config.yaml
arch: "repvgg"
model: "sound classifier"
dataset: "short read English sentences (LibriTTS-R)"
train_examples: 26041
gain_aug_db: 10
noise_aug: 0.01
time_shift_ms: 50
n_mels: 64
hop_length: 320
input: "log_mel"
spec_augment: false
win_length: 400
targets: ["voice"]
num_classes: 2
norm: "batchnorm"
activation: "relu"
depths: [3, 3, 3]
kernel_size: 3
stem: "single"
widths: [96, 144, 208]
loss: "cross_entropy"
init: "torch_default"
optimizer: "soap"
beta2: 0.95
lr: 0.0035
beta1: 0.9
shampoo_beta: 0.95
eps: 1e-08
precondition_frequency: 20
max_precond_dim: 1536
merge_dims: false
one_sided: false
adamw_lr_other_params: 0.0015
grad_clip: 5.0
steps: 7600
batch_size: 512
epochs: 149.4
lr_schedule: "wsd_sqrt"
decay_fraction: 0.2
final_lr_fraction: 0.05
warmup_steps: 760
weight_decay: 0.2
adamw_weight_decay_other_params: 0
Rows from block 4 of a small sound classifier, named by matrix and row number. Rows with one number belong to one channel. Each number is 128 + 24 x the weight over its row's rms, rounded and kept within 0 to 255. All counts start at 0.
After each channel's rows are labels from the 100 clips, of 14848, where the channel reaches its highest value: "strongest on" is what is common among them. Only what is clearly more common there than usual is listed. The data: short read English sentences (LibriTTS-R).
# c3: 3x3 conv (model.blocks.4.c3.weight, 144x144x3x3, each kernel summed), inputs 36-71
# c1: pointwise conv (model.blocks.4.c1.weight, 144x144x1x1), inputs 36-71

c3.60 [104  92 155 133 165  99 132 122 143 167 134 161 128 121 120 110 144  75 127 148 102 126 156  90  77 123 172 140 130 148  84 163  77 131 128  96]
c1.60 [ 82  83 139 116 111 145 125 122 121 145 135 140 127 166  99 126 162 137 105  85  98 147 170 134 102 140 135 125 159  99 103 150 122 103 152 131]
strongest on: voice: male

c3.120 [120 101  93 138 152 106 119 113 108 125 139 122 128 110  95 153 132 115 158 117 118  94 127 146 108 124 157 107 138 115 150 163 154 127  88 154]
c1.120 [108  89 105 144 125  88 128 128  84 132 109 140 148 143 111 178 109  93 171 111 116 104 143 130  97  95 178  80 133 114 102 137 133 184 177 104]
strongest on: voice: male

c3.64 [171 170 110 125 121 142  81 124  90 129 141 137 113 146 126 145 122 172 148 109 144 144 137 179 123 159 116 147 134 139 141  92 120 134 158 116]
c1.64 [147 132 143 133  71 108  87 105 128 110 129 137 132 109 106 151  93 142 117  88 174 111 127 123 149 153 111 139 123 109 130  58  96 167 161 127]
strongest on: voice: male

c3.38 [144 123 122 111 136 137  91 165 156 118 100  81 106 131 121 101 141 133 168  83 132 171 120 100 136  89  84 183 144 144 112 127  93 128 129 129]
c1.38 [119 128  87 129 135 141  99 160 136 109 157  75 138 130 142 101 136 131 114 127 145 104  93  78 149  99 133 139 120 124 130 118  98 127 160 114]
strongest on: voice: male

c3.101 [123 113 130 120 150 153 128 138 156 102 122 125 127  84 144  93 119 132 126 157 110 140  86 149 131 118 131 111 107 137 107  60 119  89  98 108]
c1.101 [115 116 186 118 144 105 100 121 158 127 130 172 131 126 159 109 128 140 105 130 122 144  83 134 111 128 115 108 108 152 135 114 132 108 125 106]
strongest on: voice: male

c3.140 [100 116 132 141 117 129 137 151 145 146 120 102 131 160 119 136 137 145 108 145 136 125 116 103 160 140 179  98  99 124  96 158 154 130  96 150]
c1.140 [ 90  95 113 151 109 193 135 119 140 170  99 155 112  95 105 116 130 134 125 126 134 134 145 145 153 120 167 111 117 140 110 166 134 147 128 110]
strongest on: voice: male

c3.19 [ 51 104 134 120 127 138 126 105 121  98 150 130 176 106 113 153 147 128  90 128 107 107  91 103 150 138 129 135 122 142 144 138 144 137 104 111]
c1.19 [147 125 116 100 158 141 114 138 148 143 179 134 130 120 124 191 131 122 117  93 133 162 109 127 116 110 129 186 134 162 152 131 107 159  87 123]
strongest on: voice: male

c3.45 [120 138  98 126  99  75 134 149 117  61  84  87 132 140  96 124 151 128 123 143 122  90 125 145 108 117 138 129 101 108 133 172 134 130 123 103]
c1.45 [109 106  90 153 117  78 125 141 126  71 114  86 124 135  99 135 143 123 121  90 147 135 128 160 112 130  84  98 123 166 112 181 124 138 133 103]
strongest on: voice: female

c3.79 [171 128 125 125 128 144 101  97 129 163 129 156 116  78  58 130  91 179 107 124 126 142 143 125 115 138 138 117 137 148 113  88 140 114 110  90]
c1.79 [126 147 117 128 107 159  77 109 145 111 112 134  88 105 122 120  89 143 120 163 102 141 140 167 119 139 146  86 106 168 136  69 133 135 149 119]
strongest on: voice: female

c3.127 [144 100 140 120  73 133 135 156 116 129 133 168  84  95  98  96 113 172 148 156 104 112  83 103 115 118 140 109 118  72 105 123 107 141 131 112]
c1.127 [136 111 130  94 151 167 118 162 127 116 135 183 114 120  93 148 100 129 129 156 120 137  85 124 173 134 115 114 115 115 129 103 108 108 195 137]
strongest on: the word "you"

c3.4 [103 120 140 130 114  75 126 120 136 170 131 103 110 109  99 117 145 112 110  81 168 117 109 148 128 156 142 157 114  96 165  94 137  98 141 124]
c1.4 [139  80 121 167 167  96 120  97 109 148  74  93 102 141  85 115 144  88 110  98 136 160 122 133 129 124 149 132 119 107 116 143 141 145 135 102]
strongest on: voice: male

c3.102 [112 134 134 120 136 162 124 135 111 129 135 127 145  86 101 114 121 170 131  67 141 144 127  87  97 149 123 133 132 133  68 137 148 159 101 141]
c1.102 [108 108 128 116 130 162 150 149 135 103 112  99 149 167 112 133 142 136 132 117 143 134 112  98 141 125 136 166 132 167 107 136 141 112 116 145]
strongest on: voice: female

c3.24 [158 131 157  98  74 117 173 124 152 119 149 131 100 135 161 105 139 121  99 134 149 150 132 102 105 127 153 120 118 101 126 169 162 118  91 166]
c1.24 [129 121 141 126 145 109 119 133 167 132 122 111  99 170  88 113 103 149 119 145  96 178 172 147 131 111 197 105 132 126 124 156 131 133 138 130]
strongest on: voice: male

c3.14 [168 179 143 123 163 119 123  92 124 148 124 122 161 145 118 104  99  82 156 147 120 162 121 158 107 110  76 119 134 133 139 121 117 133 164  70]
c1.14 [175 135 118 132 116 129 143 116 123 134  93 165 122  83 108 130 150 133 161 146 110 137 115 170 109 125  79 167 109 141  81 144  91 135 145  76]
strongest on: the word "you"

c3.139 [132 136 147 121 122 112 151 168 137 153 135 151 102 112 105 163  99 137 140  82 105 102 130 117 100  92  85 102  78 106 109 143 102 105 160 146]
c1.139 [114 146 165 115 126 138 122 127 101 148 151 133 168 122 149 134 135 134 140  97 100 108 101 126 114 151 134  92 146 145 118 165 129  93 131 139]
strongest on: voice: female

c3.22 [141 150 146 115 120 148 148 105  74 143 108 169  93 111 139 152 165  94 157 111 115 106 133 158 110 167 119 116 152 186 151 113 135  88  65  92]
c1.22 [125 146 133 144 149  70  91 145 114 172 134 148  93 115 139 128 136  99 106 114  98 136 155 117 150  96  92 123 126 115 164 116  96 102  81  67]
strongest on: voice: male

c3.41 [136 134 135 123 164 107 127  94  97 143 133 177 120 113 108 130 132 142  93 138 177 110 129 130 112  97 141 118  94 132 121 149 119 159 100 143]
c1.41 [108 144  74 101 180  89 107 129 108 169 159 123 184 145 101 135 141 172 138 122 117 119 142 141 131 121 167  77 120 100 142  93 145 106 116  79]
strongest on: voice: female

c3.30 [114  89 159 136 123 182 123  97 122 126 151 169 117 141  98 115 104 150  96 124 131 121 129 104 101  88 152 134 110  97 117  75  99 134 138  97]
c1.30 [150  97 158 131 146 121  93 128 133 141 126 134 146 155 103 118 140 155 156 146 107 138  94 124  87 111 104 160 148 161 147 119 129  90 121 109]
strongest on: voice: female

c3.119 [ 80  84 128 163 118 152 106  91 164 118 124 102 145 119 144 140 101 124 158 125 159 119 146 123 165 169 112 124 135 130 113 182 140 155 111 113]
c1.119 [124 113 117 133 160 126 125 101 173  88 125  89 126 122 133 126 110  73 144 114 126 137 126 109 107 125 119 119 112 154 142 168 118 191 138 107]
strongest on: voice: male

c3.110 [106 101 128 123 107 123 132  70 143 108 124 104 160 122 132 144 129 134 164 146 110 103 121 165 105  80 131 114 106 137 107 160 143 141  90 125]
c1.110 [105 174  92 100 134 125 110 113 107 108 106 100 135 127 128 140 158 148 164 135 129 136 171  98 138 136 128 132 107 131 123  94 107 142  90 103]
strongest on: voice: female

c3.27 [155 147 143 135 145 157 103  82 150 156 119 112 105  86 127 130 109 152 142 168 119 123 159 112 135 134 129 163 151 143 103 120 132 121 110 137]
c1.27 [131 142 107 202 126 149 142 113 170 141 141  85  95 118 132 119  97 124  89 139 127 124 135 144 125 155  85 109 130 150 109 120 163  99 109 116]
strongest on: voice: female

c3.20 [153 121 138  84 134 118 143  76 158 127 130 105 131 110 117 148 136  89 137 148 106 126 139 140 142  86 109 152 146 136 132 120 166 142 143  95]
c1.20 [148 157 115  65 109 130 161  98 147 103 125 130 129 125 118 133 144 127 113 132 101  89 108  87 134 122 100 140 120 108 121  92 107 125 148 102]
strongest on: voice: female

c3.44 [128 127 119 140 132 186 146 111 129 131 125 130 128 112 102 154 107 125 102 126 125 164 106 116 136 151 173 157 143 161 111  88 151 120 140 136]
c1.44 [142 129 105 135 144  93 142  87 137 116 131 115 120  77  89 126 117 144  92 107  87 134 100 131 110 136 177 122 146 169  89 139 153 160 135 105]
strongest on: voice: female

c3.16 [103 142 110 162 103 110 119 180 154 163 126 113 134 102 133 165 133 125 121 140 113 108 132 109 118  96 126 124 134 168 129 162 131 136 143  98]
c1.16 [138  95 124 191 114 129 138 106 169 147 128 113 140 114 123  87 166 104 107 159 107 151 157 143 118 109 142 122 138 153 135 128 132 143 129 137]
strongest on: voice: male

c3.57 [169  84 108 127 133 132 143 103 118 131  96 102 183 115 103 139 158 118  90 134 135 160 141 155 151 116 133 128 146 111  76 104 129 142 171  95]
c1.57 [133  94 135 146 108 160 139 119  97 122  99 101 135 132 148 127 119  99  86  97 126  95 141 150 156 107 153 148 106 101 124 112  82 153 152 136]
strongest on: voice: male

c3.5 [117  77 153 102 142 141 165 126 138 173 101 155 123 186 145 106 168 114 113 136 104 125 124 155 126  91 119  91 131  67  93 127 142 165  83 141]
c1.5 [133 108 144 130 155 138 145 144 102 145 142 117 126 203 107 138 127 157 103 131  96 127 135 112 138 135 132 113 146 112 131 127 149 164  70 117]
strongest on: voice: male